From a checkpoint of a small encoder-decoder audio transcriber: encoder norm layernorm, encoder layers 12.
Rows from block 2 of the text decoder, named by matrix and row number. Rows with one number belong to one attention dimension. Each number is 50 + 15 x the weight over its row's rms, rounded and kept within 0 to 99. All counts start at 0. After the name is the row's rms in percent of the matrix's.
# v: attention query, key and value (stacked) (decoder.blocks.2.attn.qkv.weight, 576x192, the v third), inputs 64-127
# proj: attention output (decoder.blocks.2.attn.proj.weight, 192x192, transposed), outputs 64-127
v.62 101:46 44 46 59 55 46 71 68 55 10 57 06 35 88 50 64 38 37 30 39 53 27 53 76 63 56 61 66 29 48 46 45 63 47 70 23 62 23 50 50 27 59 51 57 41 68 50 39 42 74 62 25 28 57 27 60 71 77 47 54 42 54 73 34
proj.62 099:83 66 45 47 23 72 32 29 68 63 40 63 61 39 41 54 51 53 43 47 64 32 54 36 21 53 46 53 52 43 63 45 58 41 30 64 30 58 35 39 53 60 50 46 62 44 44 85 50 21 25 73 95 33 66 37 41 32 36 58 59 41 32 66
v.63 102:41 19 41 39 56 67 34 23 34 61 43 45 36 46 37 30 57 49 41 43 42 73 34 35 69 56 55 45 58 34 64 26 35 43 63 46 47 31 51 17 59 66 42 54 64 48 80 54 36 50 42 41 59 53 48 65 47 54 48 58 54 45 21 53
proj.63 095:52 76 48 47 62 52 74 60 61 37 64 64 52 62 40 80 30 66 60 40 65 44 55 66 27 34 43 26 42 47 77 64 86 92 42 50 69 47 79 66 51 63 62 41 66 45 65 57 50 58 42 85 51 53 47 59 50 39 84 23 34 65 50 34
v.64 103:26 51 43 63 42 60 50 67 34 36 50 58 59 41 50 60 35 37 36 45 49 55 47 48 54 36 32 48 50 56 55 53 50 38 50 62 52 39 77 33 25 50 40 50 49 84 20 44 60 58 79 35 73 35 19 45 27 71 18 47 22 79 54 31
proj.64 102:57 42 39 34 55 44 34 51 56 61 47 58 44 58 52 41 39 47 54 54 47 43 52 50 51 58 54 30 40 20 20 63 71 62 41 33 54 49 43 48 68 67 61 25 37 37 53 79 45 67 17 47 68 46 67 68 60 46 63 53 87 56 37 71
v.65 104:70 48 60 38 59 46 72 68 51 55 47 65 33 40 46 40 73 62 55 57 46 37 53 72 60 46 54 67 40 50 73 78 37 22 52 39 38 79 69 50 68 26 55 31 33 45 29 64 74 52 45 33 58 60 73 47 22 52 58 50 67 47 34 67
proj.65 105:61 67 44 44 58 43 56 43 44 45 34 41 81 78 51 58 48 53 56 39 48 43 62 49 41 53 25 69 38 70 46 13 29 72 58 43 70 39 36 46 32 73 43 54 41 51 71 47 49 49 72 24 38 27 54 27 78 39 46 69 17 57 51 35
v.66 103:34 54 40 43 49 59 55 60 40 61 57 71 32 52 37 54 51 70 67 35 43 32 60 24 64 52 42 50 55 58 52 32 41 43 59 56 45 61 57 19 42 71 37 56 54 64 47 59 49 60 45 62 61 49 39 68 85 63 44 63 65 26 46 39
proj.66 098:49 02 69 47 72 83 47 50 59 66 46 43 39 69 69 49 73 42 60 68 50 58 56 54 51 52 27 53 37 32 69 83 55 36 67 71 61 49 69 84 65 61 41 57 53 51 42 44 42 56 61 61 61 44 38 14 39 56 55 17 44 47 44 33
v.67 109:51 47 34 55 50 59 71 59 25 50 59 48 77 77 61 70 55 28 52 34 25 40 42 59 67 43 74 29 47 41 68 47 26 54 51 39 63 73 75 61 73 36 36 60 54 73 53 68 48 56 64 18 77 62 73 59 39 64 32 41 57 56 55 55
proj.67 105:78 69 47 59 42 56 45 53 70 42 26 17 28 37 62 27 50 66 64 65 85 47 77 22 45 44 47 75 47 57 48 37 46 39 45 60 73 34 41 60 16 57 54 29 42 32 51 28 51 60 50 31 39 55 21 44 60 50 45 53 62 48 46 38
v.68 099:26 44 53 28 90 44 69 69 45 33 60 59 53 40 59 36 23 49 39 27 50 50 56 50 39 39 56 48 66 57 28 51 35 47 63 29 54 86 35 72 26 51 74 51 56 30 46 61 42 64 55 34 74 14 68 85 79 30 42 50 69 41 37 67
proj.68 096:63 49 77 59 36 00 50 45 47 72 42 53 76 80 56 41 96 60 63 92 51 41 50 46 26 60 40 52 40 84 44 57 62 59 42 56 40 46 46 40 77 65 49 83 56 73 62 35 32 42 63 53 38 52 51 54 44 29 62 47 52 51 18 20
v.69 098:51 58 41 59 40 26 46 71 21 65 41 70 59 37 60 57 64 71 67 39 59 46 66 45 50 58 46 46 69 52 82 63 50 46 35 23 44 37 29 52 38 67 31 73 56 69 32 49 53 50 45 54 63 77 76 40 54 31 05 33 54 45 42 61
proj.69 096:34 41 39 44 34 71 64 48 63 51 42 43 51 58 69 65 31 50 26 61 32 55 58 85 75 59 55 49 47 44 29 38 65 63 38 88 27 43 60 45 86 46 58 55 32 47 54 38 43 59 46 57 42 79 39 72 78 55 37 62 34 64 85 47
v.70 098:42 60 15 75 59 74 28 91 45 64 29 50 58 56 55 15 48 45 74 49 25 43 58 13 45 52 64 73 83 55 43 44 62 43 33 66 53 24 51 46 60 48 44 46 63 27 66 51 43 45 60 40 64 39 47 55 62 49 56 17 42 55 43 40
proj.70 101:51 29 50 47 50 02 76 09 34 57 68 76 39 43 77 64 51 61 43 57 83 43 82 65 37 12 78 58 34 45 67 31 54 42 45 35 47 53 53 67 63 39 51 38 31 53 18 44 42 48 04 65 57 29 58 35 57 34 50 82 71 45 54 35
v.71 104:43 60 65 68 47 73 36 34 49 75 23 44 60 59 41 42 57 60 19 43 57 50 54 94 51 30 41 44 51 44 70 79 48 55 56 71 24 48 74 24 51 61 48 42 49 51 41 56 40 77 60 58 41 42 35 34 39 30 55 34 36 54 30 66
proj.71 096:45 72 24 47 52 72 81 48 35 37 81 44 38 36 74 68 55 45 53 35 09 69 48 29 51 56 23 69 11 51 59 20 38 63 52 31 92 56 70 56 48 35 53 57 22 46 66 58 46 47 42 52 62 58 56 63 53 57 55 35 73 66 62 35
v.72 097:39 57 59 63 78 61 62 51 58 42 45 32 50 66 72 72 35 25 47 44 42 32 36 70 59 42 44 21 53 60 68 45 22 87 52 42 47 58 61 40 35 51 42 33 49 50 39 50 46 39 55 55 29 59 51 48 48 30 50 53 38 36 54 50
proj.72 097:66 56 44 48 20 43 56 42 54 33 34 66 43 38 33 61 59 58 32 31 57 60 64 43 41 24 53 69 71 31 14 60 67 31 60 46 60 35 47 36 59 47 67 43 76 55 67 62 59 63 55 45 41 61 68 62 51 44 35 36 65 78 35 66
v.73 103:36 53 39 31 56 90 45 57 74 45 51 35 45 51 49 65 61 52 64 33 42 47 85 43 48 40 80 35 42 69 40 51 68 20 43 62 54 56 56 42 50 74 56 61 62 77 74 31 48 42 24 61 61 53 60 23 35 49 40 39 55 53 14 32
proj.73 101:60 37 71 64 58 38 64 56 41 60 32 31 62 52 51 53 43 21 52 50 67 75 36 49 46 87 55 43 58 70 89 45 68 57 41 40 39 64 37 76 51 36 35 25 46 34 39 59 43 35 23 51 68 75 41 76 62 54 57 32 22 51 96 52
v.74 100:34 50 57 48 61 48 49 40 50 37 48 40 49 62 66 44 64 33 68 41 54 38 57 44 56 61 65 50 90 37 49 54 67 67 27 61 18 52 31 70 69 06 53 34 57 78 72 59 68 41 48 47 82 72 66 53 60 49 42 37 37 52 21 71
proj.74 095:50 46 55 72 25 56 75 16 75 60 42 42 27 54 58 45 52 64 51 43 70 65 52 48 47 39 59 44 42 38 57 71 50 30 85 47 51 57 73 52 53 71 48 45 32 49 66 47 67 53 41 50 46 39 46 63 55 53 48 49 36 61 65 30
v.75 096:31 59 28 26 66 56 30 40 58 79 54 59 40 62 51 55 34 65 45 59 58 41 47 56 40 50 55 45 39 26 53 78 44 53 42 65 43 56 41 47 39 72 62 41 34 37 75 53 64 44 40 72 45 55 57 54 19 47 54 61 48 44 60 72
proj.75 094:50 70 34 47 18 40 78 44 54 66 40 73 35 36 57 59 52 56 59 65 47 54 31 48 39 48 72 37 64 54 40 37 50 35 47 43 63 34 44 66 39 41 64 69 72 60 51 43 54 58 56 41 42 58 59 61 53 58 29 31 53 53 39 50
v.76 102:48 56 64 78 55 42 22 45 44 66 58 60 66 57 43 48 47 47 47 60 75 06 49 29 32 33 52 60 44 63 64 13 67 51 37 27 67 73 49 47 39 49 51 40 29 38 54 43 56 52 29 60 40 49 51 24 35 50 29 88 52 73 69 60
proj.76 100:63 71 35 42 44 63 52 17 56 52 47 41 22 36 50 61 46 49 38 47 54 69 37 51 72 51 53 44 52 20 24 57 37 58 67 75 32 48 40 65 47 53 27 89 52 64 49 45 59 65 31 59 51 68 52 70 82 75 88 26 44 27 35 19
v.77 100:38 51 50 70 46 38 48 30 74 41 32 31 45 40 55 46 63 66 61 43 39 24 71 55 46 63 45 59 14 44 40 69 54 67 46 62 55 54 58 36 55 33 46 60 55 54 51 57 21 54 47 42 65 39 60 37 67 47 58 68 55 77 39 71
proj.77 093:47 48 48 75 51 51 22 44 46 48 65 70 73 67 54 72 52 71 23 47 78 47 23 37 43 33 56 50 62 78 58 54 66 37 53 36 61 48 70 56 18 51 56 60 42 34 71 61 67 54 56 59 35 66 36 41 47 47 53 49 48 60 59 34
v.78 101:30 47 50 39 37 47 77 59 44 58 30 37 37 39 61 29 57 70 37 37 88 39 43 58 36 83 73 43 43 61 33 52 35 40 45 08 65 19 40 52 58 87 66 52 60 70 39 50 45 54 43 51 32 54 25 59 58 50 77 50 61 59 30 57
proj.78 096:35 29 39 53 70 55 67 50 49 51 48 59 51 52 48 62 49 62 54 54 28 59 33 49 62 33 33 52 66 71 36 61 21 42 27 63 46 61 60 30 31 26 00 78 26 48 47 53 63 53 14 40 73 67 39 36 35 67 41 72 35 49 59 49
v.79 103:45 72 37 28 42 80 35 50 31 76 22 52 42 81 36 28 30 53 32 53 47 70 63 53 63 76 53 61 24 72 66 50 65 58 50 52 52 73 31 56 61 35 47 57 52 41 60 55 55 37 56 49 45 34 27 40 56 37 60 50 28 47 57 53
proj.79 098:35 57 40 59 64 28 71 31 33 32 58 49 60 39 20 45 76 59 68 47 49 18 43 54 26 40 33 55 59 56 72 43 45 71 39 77 39 41 51 35 52 46 78 39 57 63 35 50 49 57 51 32 71 44 49 52 80 68 75 44 60 59 68 37
v.80 103:49 48 50 50 62 48 83 72 70 34 62 81 41 63 37 56 28 52 34 35 58 61 78 81 51 55 52 60 25 48 64 49 30 62 61 45 45 45 56 35 26 41 46 52 27 69 82 58 54 29 38 49 60 32 49 53 49 36 56 71 53 30 58 58
proj.80 103:72 30 41 59 48 49 70 23 34 61 57 34 30 56 64 75 60 53 40 34 48 70 44 32 39 69 90 41 39 44 41 25 80 40 46 39 45 35 41 86 59 58 67 46 52 63 55 52 28 85 62 45 35 46 48 61 73 45 17 44 57 33 44 67
v.81 108:58 47 53 88 63 38 64 38 42 45 50 41 67 53 54 59 33 37 52 42 59 70 60 67 44 38 32 65 50 67 35 48 45 37 67 73 72 43 45 60 33 68 19 57 61 34 54 46 66 39 49 51 32 49 57 26 46 56 44 52 52 34 59 48
proj.81 109:43 25 63 10 58 53 43 54 58 67 62 75 30 58 71 75 50 60 45 75 22 72 53 27 64 67 40 36 58 48 43 34 54 63 28 44 53 35 61 34 40 20 72 42 41 42 41 58 54 54 81 60 42 54 37 74 30 58 57 52 26 52 63 47
v.82 099:19 67 40 32 66 65 51 29 41 57 35 33 47 63 78 59 40 37 49 45 49 26 56 64 44 62 53 45 57 42 39 57 64 16 64 40 36 34 62 34 37 63 47 43 60 39 53 56 74 71 45 92 48 57 70 47 54 48 57 65 55 47 46 59
proj.82 102:95 36 48 55 38 41 59 50 36 49 60 65 47 47 51 35 21 33 45 72 59 34 44 55 52 45 42 26 43 36 59 54 47 64 44 72 56 35 59 49 51 32 46 78 71 36 63 37 15 55 42 43 54 71 68 57 56 44 41 19 26 46 55 43
v.83 096:51 53 57 55 79 31 73 74 72 40 34 65 42 87 46 59 51 69 48 53 48 47 42 63 59 47 66 52 73 47 63 63 81 37 30 66 51 47 66 71 48 30 43 61 42 75 46 61 51 56 51 46 54 35 17 36 48 35 50 22 46 52 56 70
proj.83 105:61 54 18 30 50 64 32 35 42 48 79 68 39 46 43 35 40 59 63 52 41 62 32 22 34 45 51 54 52 59 46 31 19 43 32 32 61 70 40 64 60 60 64 32 57 41 53 51 35 24 46 54 31 55 90 66 41 35 53 73 80 42 47 39
v.84 092:69 57 60 35 49 50 58 47 52 47 36 50 20 55 23 57 76 61 25 48 35 32 31 34 29 48 38 58 33 71 57 81 77 09 39 16 39 54 69 37 46 56 57 54 45 77 50 67 69 51 37 54 42 62 34 41 53 42 36 59 29 26 47 50
proj.84 097:48 55 45 48 20 60 57 46 47 37 71 46 44 48 46 58 21 49 70 66 59 61 71 51 58 75 46 22 27 36 80 54 47 79 48 56 57 41 42 54 58 43 37 59 51 45 39 37 62 52 31 36 61 30 97 54 68 41 59 93 37 52 54 65
v.85 103:65 45 37 45 69 56 24 75 60 30 33 48 56 74 55 78 29 60 50 82 42 29 70 31 60 45 31 57 54 27 57 65 53 40 53 77 42 39 41 36 37 17 53 43 37 65 40 41 43 46 56 33 53 25 85 56 66 54 30 39 62 42 74 26
proj.85 104:60 52 65 51 46 34 74 38 51 42 68 60 52 48 59 26 56 21 44 31 41 71 30 56 38 48 29 36 47 44 55 47 42 69 57 31 42 46 39 67 41 48 48 60 50 40 19 48 57 54 47 66 67 42 14 58 58 53 37 59 46 71 36 39
v.86 100:45 45 69 47 38 70 52 55 38 20 60 65 66 42 51 58 71 54 40 38 68 63 38 54 60 20 59 72 34 47 44 44 42 31 47 54 39 42 65 47 53 54 37 54 56 45 51 38 44 52 35 66 46 37 74 44 60 83 56 50 52 57 58 68
proj.86 100:28 65 48 27 55 42 30 72 65 40 61 36 36 80 64 21 30 49 57 35 58 55 86 33 37 80 50 06 61 42 55 52 68 45 47 29 59 61 44 44 42 33 67 44 19 44 37 56 49 48 32 44 36 71 27 47 43 46 56 51 47 61 48 59
v.87 097:47 75 47 90 41 66 38 50 47 71 46 48 60 67 18 57 65 34 40 32 53 52 42 42 30 72 57 54 34 60 57 59 16 61 45 51 44 55 76 49 55 66 40 53 58 61 57 41 69 15 50 54 70 46 62 53 57 61 54 28 66 32 68 43
proj.87 096:47 59 67 43 48 41 56 67 45 53 37 33 46 38 80 38 50 77 60 67 28 57 24 47 47 54 24 38 75 39 46 30 68 76 68 42 70 46 72 50 35 42 42 50 42 63 62 41 52 39 71 34 22 56 45 54 38 62 53 63 48 80 54 43
v.88 095:41 78 58 46 44 62 59 42 53 68 47 68 26 52 44 67 48 67 47 26 39 45 70 37 55 28 29 53 63 83 55 75 63 43 47 23 64 44 69 57 53 41 18 28 54 62 49 19 52 29 63 56 34 54 48 57 47 40 64 38 38 63 74 62
proj.88 096:70 77 26 53 74 38 71 42 53 31 73 39 63 35 71 52 52 51 36 53 56 60 18 46 63 86 56 07 47 17 60 61 51 55 49 32 72 32 41 68 61 62 48 65 42 48 34 58 72 22 44 60 35 56 70 54 48 42 39 43 53 39 51 30
v.89 106:42 44 51 18 69 54 40 36 44 36 72 54 59 49 40 39 58 34 38 72 69 51 41 69 56 54 74 61 40 33 75 49 29 56 51 19 60 41 59 33 16 22 45 34 62 63 39 64 78 53 74 47 60 46 40 83 39 46 66 55 38 51 37 65
proj.89 105:40 47 74 73 34 45 39 17 49 58 58 44 68 63 41 53 34 39 56 34 49 55 61 55 53 48 58 58 37 49 68 45 66 65 28 38 37 54 49 78 55 56 53 55 43 76 85 59 47 26 25 35 54 42 66 17 76 40 70 46 70 50 43 67
v.90 100:56 65 40 54 45 59 25 28 35 53 64 53 52 51 35 56 31 55 33 39 63 26 45 53 95 25 75 44 38 53 48 40 50 68 43 64 59 41 49 22 51 49 35 21 42 56 72 47 31 52 52 65 54 60 65 55 64 46 16 45 52 45 76 57
proj.90 104:54 54 50 37 53 62 65 69 40 50 37 31 51 44 54 59 61 56 77 64 25 59 54 43 26 50 50 66 45 42 54 59 61 37 38 43 27 57 26 68 42 62 39 69 60 47 35 58 73 58 50 39 67 44 48 60 17 31 39 39 78 55 38 36
v.91 100:43 54 46 49 67 44 49 70 57 70 50 26 60 35 36 46 49 38 46 57 32 59 73 34 69 55 28 68 43 43 71 74 44 41 42 26 38 51 42 38 37 66 62 59 41 32 24 70 24 62 53 34 45 49 61 56 46 64 59 25 35 51 67 78
proj.91 100:60 57 36 15 38 41 26 57 57 34 62 71 53 45 85 75 59 37 26 53 55 28 33 43 59 36 42 34 74 65 56 54 62 56 65 62 48 40 47 39 44 49 65 61 63 76 73 39 76 46 53 48 61 52 45 64 67 28 36 51 50 72 21 41
v.92 102:72 45 51 07 60 39 54 37 62 48 39 52 49 31 56 62 71 35 68 58 39 73 52 59 42 69 41 49 45 49 19 59 50 53 54 49 56 46 58 60 65 49 51 73 48 55 39 63 33 52 48 57 55 52 45 20 66 48 71 64 57 58 37 53
proj.92 104:33 39 46 66 65 35 49 41 63 54 30 65 64 60 44 43 37 82 23 44 53 46 59 46 28 55 42 52 62 29 47 39 47 77 58 65 25 61 58 25 49 41 65 43 57 48 35 37 39 53 54 73 58 22 52 79 35 48 53 44 40 46 51 58
v.93 096:51 42 58 62 36 22 31 39 54 27 59 61 40 59 70 79 35 52 82 45 61 56 44 51 49 77 35 46 57 55 32 47 81 39 47 29 72 40 58 43 56 31 28 65 69 40 67 50 37 37 53 64 70 29 25 48 52 57 44 74 44 54 39 52
proj.93 104:55 53 41 72 70 50 33 41 56 51 36 61 42 57 29 54 62 32 31 56 35 58 49 72 77 63 39 69 33 41 66 47 62 63 56 76 42 49 27 26 53 48 63 53 36 52 30 32 37 38 76 39 36 73 68 71 59 36 48 25 73 37 40 55
v.94 101:60 32 69 76 59 84 55 47 52 44 52 53 58 60 63 54 57 39 48 56 39 77 67 43 53 24 62 54 79 34 49 37 58 50 40 29 50 64 51 48 51 47 80 47 44 28 38 52 58 27 57 92 30 63 63 45 43 50 58 39 33 58 53 57
proj.94 101:62 53 58 20 09 22 59 67 56 65 62 19 48 39 39 45 34 35 14 61 54 47 53 56 56 87 50 49 34 76 69 61 36 51 39 46 35 39 47 40 56 43 62 69 43 62 45 60 45 51 73 06 66 60 33 64 54 71 47 84 56 48 57 52
v.95 100:50 47 59 57 57 29 31 60 57 56 50 81 75 46 69 35 34 26 65 35 65 60 42 62 73 23 46 60 41 37 13 63 47 54 37 45 23 53 49 30 57 64 41 38 50 49 69 75 60 57 23 36 64 53 70 65 51 56 40 51 78 50 47 41
proj.95 104:36 42 48 38 25 85 61 51 61 57 75 37 55 51 54 82 46 52 59 50 38 29 72 52 51 55 52 64 58 07 65 38 54 31 59 79 40 40 54 57 37 44 69 48 55 59 27 28 18 52 72 54 42 22 10 33 21 27 59 24 59 66 75 54
v.96 099:70 50 60 53 73 47 45 47 18 53 38 63 51 43 41 37 19 46 37 49 33 53 42 39 52 47 40 51 67 57 62 29 66 63 77 72 41 43 34 31 48 73 47 61 68 58 60 45 47 06 47 46 51 17 54 57 38 30 37 41 54 54 44 67
proj.96 102:46 57 66 28 22 66 44 64 66 74 60 55 56 57 73 75 68 97 48 49 51 59 60 34 67 43 44 45 46 30 28 81 53 17 66 55 63 44 54 47 67 18 46 48 32 59 35 35 55 30 51 73 55 53 60 09 51 48 68 47 47 10 41 56
v.97 098:29 68 55 46 32 69 54 46 40 48 63 61 47 42 54 32 50 68 61 59 53 53 34 66 50 65 13 54 55 59 71 48 47 46 65 52 42 63 61 56 36 65 45 44 55 37 54 71 63 40 34 77 74 65 41 48 42 41 52 61 74 57 68 37
proj.97 094:63 27 29 40 68 49 19 57 57 59 52 69 43 55 59 60 54 69 41 55 58 53 50 31 47 61 37 37 41 43 45 47 46 64 65 33 26 38 45 64 40 50 33 54 63 62 42 47 67 33 47 35 54 28 60 81 29 56 61 71 43 41 63 76
v.98 092:46 46 52 43 53 46 23 53 42 42 46 42 44 50 69 52 22 60 56 45 40 67 66 43 73 25 41 29 65 63 24 09 30 36 43 48 52 62 43 52 61 43 58 40 40 64 59 64 58 42 59 86 36 44 52 55 56 34 41 39 21 63 40 30
proj.98 095:47 72 65 32 48 40 59 51 67 42 55 50 50 46 49 30 62 47 57 67 45 56 60 70 58 67 78 49 36 47 63 82 52 58 60 71 57 51 47 44 51 50 42 68 50 38 78 60 63 47 54 39 55 74 49 48 33 70 91 53 84 41 61 24
v.99 092:42 63 43 51 43 30 79 51 39 57 84 34 57 45 53 75 08 42 68 42 84 50 18 76 47 64 63 46 41 52 47 29 59 56 53 60 15 67 55 80 63 47 65 36 53 54 35 59 44 54 44 65 34 37 31 22 36 53 76 37 30 41 66 52
proj.99 095:43 39 48 09 45 56 49 81 45 47 37 56 56 62 42 46 50 44 36 45 41 43 37 33 52 48 68 57 74 21 28 55 34 59 49 58 52 41 38 48 60 64 22 35 40 72 77 52 38 43 39 47 49 62 73 67 58 61 49 37 50 21 47 33
v.100 084:64 41 45 59 49 75 05 51 68 51 43 49 41 52 71 40 64 35 50 38 61 49 49 42 38 58 48 37 54 39 57 29 69 82 45 40 32 57 63 24 62 25 26 48 55 43 54 50 70 55 15 67 47 31 54 58 52 60 57 20 63 46 65 65
proj.100 093:44 58 47 46 62 51 27 23 51 11 68 34 49 47 32 55 62 70 54 68 45 53 51 67 59 51 30 49 82 52 34 55 27 46 38 48 64 72 28 09 70 60 47 48 36 31 54 81 60 30 51 57 56 38 56 49 55 45 65 55 44 46 42 40
v.101 085:43 46 42 49 54 22 32 59 43 71 58 42 66 74 76 65 55 49 28 53 52 47 28 58 67 65 53 43 58 52 36 37 30 45 25 28 37 59 80 29 56 49 30 32 61 63 61 43 56 58 50 46 43 40 81 70 38 92 83 49 53 56 58 50
proj.101 093:63 70 60 51 42 25 51 69 60 42 43 61 57 33 52 44 20 42 36 65 34 56 68 61 45 62 13 69 56 43 56 23 28 49 37 72 86 37 29 48 39 48 14 64 32 68 28 59 58 74 62 30 53 53 52 27 32 38 21 37 28 47 45 53
v.102 089:44 25 25 45 47 44 57 40 39 42 59 44 22 31 42 45 88 16 23 40 42 53 43 41 57 45 35 36 17 56 85 46 36 68 84 32 53 61 61 61 63 72 72 74 48 61 65 51 68 56 42 43 38 52 78 73 36 54 48 39 32 57 58 55
proj.102 089:49 53 44 38 32 44 47 24 61 25 21 63 41 40 45 60 35 25 66 57 56 30 36 48 41 66 26 23 61 57 84 44 51 51 39 29 46 65 54 55 15 47 64 49 17 43 65 49 59 58 40 57 56 30 42 54 64 36 42 14 55 59 78 56
v.103 085:44 84 50 68 16 57 46 53 65 75 59 33 36 68 65 40 76 70 61 38 49 68 47 63 69 22 20 43 47 48 59 52 62 45 44 60 30 32 39 57 39 37 44 57 49 44 49 30 59 33 62 42 22 76 40 49 73 26 28 86 49 47 44 37
proj.103 090:28 53 46 61 40 58 43 33 29 33 49 34 38 72 40 42 67 65 40 57 46 59 11 53 57 51 48 30 41 73 52 13 56 44 21 49 40 44 56 41 59 60 37 74 71 06 59 47 37 53 58 66 62 24 52 38 53 52 38 56 53 43 59 53
v.104 090:78 32 80 63 51 32 82 65 48 68 39 76 66 43 60 45 32 28 24 60 48 07 60 50 49 77 50 35 37 45 56 30 37 34 60 32 51 77 39 58 49 48 24 25 67 48 33 44 35 41 46 36 52 48 48 63 73 61 78 42 39 31 32 59
proj.104 095:44 52 53 52 58 49 35 48 68 52 55 40 72 50 49 38 59 57 36 37 30 14 34 65 63 40 66 33 54 35 17 41 27 41 25 44 71 48 71 54 65 45 54 54 48 62 46 54 44 68 47 19 35 38 46 82 38 60 54 65 68 69 62 50
v.105 091:38 40 39 55 56 43 39 21 72 59 53 56 38 32 42 57 62 45 28 39 46 69 33 58 30 23 50 41 53 48 41 32 56 52 34 50 57 61 28 58 32 80 45 51 67 70 48 41 65 64 61 57 43 66 44 47 40 39 60 40 47 40 72 55
proj.105 089:84 52 74 63 58 51 58 64 24 56 63 44 66 69 54 51 59 28 42 70 43 84 38 69 62 62 55 33 22 18 51 60 42 75 49 41 42 68 37 46 43 72 67 78 48 62 44 65 35 33 44 55 23 67 35 50 58 24 31 35 47 38 53 71
v.106 092:44 82 77 48 23 52 29 38 57 54 66 69 45 68 63 27 59 68 45 44 72 31 65 61 69 53 38 10 24 49 28 20 62 65 83 55 84 66 61 33 49 53 57 38 43 77 55 46 43 60 57 69 49 21 45 34 53 41 45 42 49 61 44 39
proj.106 098:52 39 55 56 56 68 38 58 42 46 20 47 46 72 26 64 61 72 27 63 40 45 53 90 42 45 44 47 97 21 50 72 50 47 23 63 43 66 34 59 82 34 54 32 56 37 52 28 37 73 53 40 58 57 51 58 46 47 48 31 43 45 49 58
v.107 094:40 16 47 48 56 67 57 51 29 42 34 31 43 53 52 34 51 56 45 49 65 72 63 42 42 32 44 62 33 63 45 22 46 50 64 48 44 46 47 88 42 18 45 61 80 35 60 25 23 57 34 51 43 80 39 26 57 33 33 47 39 29 37 53
proj.107 090:42 51 59 53 53 45 66 34 59 71 78 64 48 32 50 43 58 65 39 48 64 42 09 57 73 56 91 56 30 16 60 88 55 56 51 48 52 50 39 45 57 39 49 32 29 61 51 75 34 47 49 58 61 56 39 58 41 47 41 52 45 61 61 49
v.108 085:55 53 25 53 41 43 62 59 70 60 35 67 58 67 66 50 67 69 62 46 60 38 55 76 40 80 43 59 57 28 55 46 66 43 56 61 71 29 40 55 32 27 52 55 66 56 64 48 57 28 38 64 66 76 41 39 49 40 61 48 43 44 46 32
proj.108 096:71 66 40 44 40 71 54 44 71 52 46 45 60 46 21 59 38 69 48 40 47 41 51 29 41 63 55 28 56 52 60 42 38 55 11 56 21 63 51 44 62 49 46 66 50 81 47 72 44 40 25 62 40 36 42 33 65 76 26 49 63 58 59 63
v.109 087:42 60 49 60 50 53 54 52 72 39 30 57 33 36 57 20 52 46 36 14 43 57 42 55 68 35 29 52 33 78 14 62 78 43 34 47 44 72 25 59 18 64 64 62 47 43 78 37 46 50 66 30 42 48 52 24 53 70 44 47 15 48 56 59
proj.109 089:51 36 57 35 48 34 67 40 77 39 72 39 72 39 65 60 17 60 47 52 79 26 52 49 64 75 67 43 79 46 62 49 90 55 38 46 32 42 33 54 55 42 61 48 43 47 33 89 64 39 50 38 63 12 40 24 31 59 17 34 69 63 42 75
v.110 094:61 83 48 73 34 41 77 46 58 65 30 54 40 60 61 30 69 36 62 53 42 69 22 22 60 40 50 60 53 40 59 41 41 25 57 49 48 74 58 48 56 33 21 50 63 49 69 43 50 15 37 50 46 41 61 58 52 55 43 66 54 62 57 35
proj.110 102:75 32 32 49 52 49 94 46 59 55 60 55 56 59 69 48 39 43 55 35 52 30 61 45 39 37 41 70 56 37 38 57 47 61 54 49 46 60 74 56 30 51 54 67 54 48 43 24 40 45 44 55 50 23 30 78 51 53 20 34 40 56 54 64
v.111 093:41 56 45 46 29 39 58 61 55 65 15 59 56 28 77 41 73 49 44 41 33 34 38 41 41 01 77 34 37 36 65 63 64 54 77 32 56 53 62 64 40 53 57 19 41 73 60 58 55 40 61 71 59 64 48 61 43 26 58 48 56 62 67 58
proj.111 092:59 50 70 70 60 57 41 20 55 53 60 22 40 82 50 52 26 39 35 51 61 38 53 59 23 60 51 64 45 60 40 56 06 52 75 63 28 55 69 33 29 64 63 57 39 51 78 57 57 55 76 43 55 27 64 60 56 63 44 49 15 51 37 45
v.112 096:43 45 81 51 37 53 39 35 41 41 55 49 67 66 54 70 56 56 76 56 83 41 51 51 46 78 46 43 49 17 41 30 43 38 44 46 42 34 26 40 22 47 44 42 63 32 35 52 60 48 73 71 72 52 57 44 65 49 68 48 63 56 65 62
proj.112 100:64 42 38 47 40 39 62 85 61 76 35 59 52 34 45 54 72 47 35 58 54 99 18 50 56 60 39 51 48 52 33 26 38 64 86 62 37 49 60 62 60 40 40 53 62 57 67 43 78 63 58 52 59 22 40 40 27 46 14 24 44 51 35 55
v.113 102:37 68 66 64 73 52 59 46 47 68 48 59 63 43 49 72 72 56 25 59 33 59 26 44 40 72 24 53 28 51 32 68 59 13 66 56 50 40 70 54 51 67 77 53 64 44 65 36 81 42 50 70 68 29 60 37 67 58 60 53 44 59 52 45
proj.113 104:47 76 75 61 28 72 34 38 52 62 54 46 46 61 61 51 34 72 79 49 89 74 47 42 44 52 46 47 65 56 44 30 57 64 47 59 44 42 60 49 63 47 24 22 48 51 44 53 40 47 42 19 53 55 46 55 56 36 34 48 65 48 56 48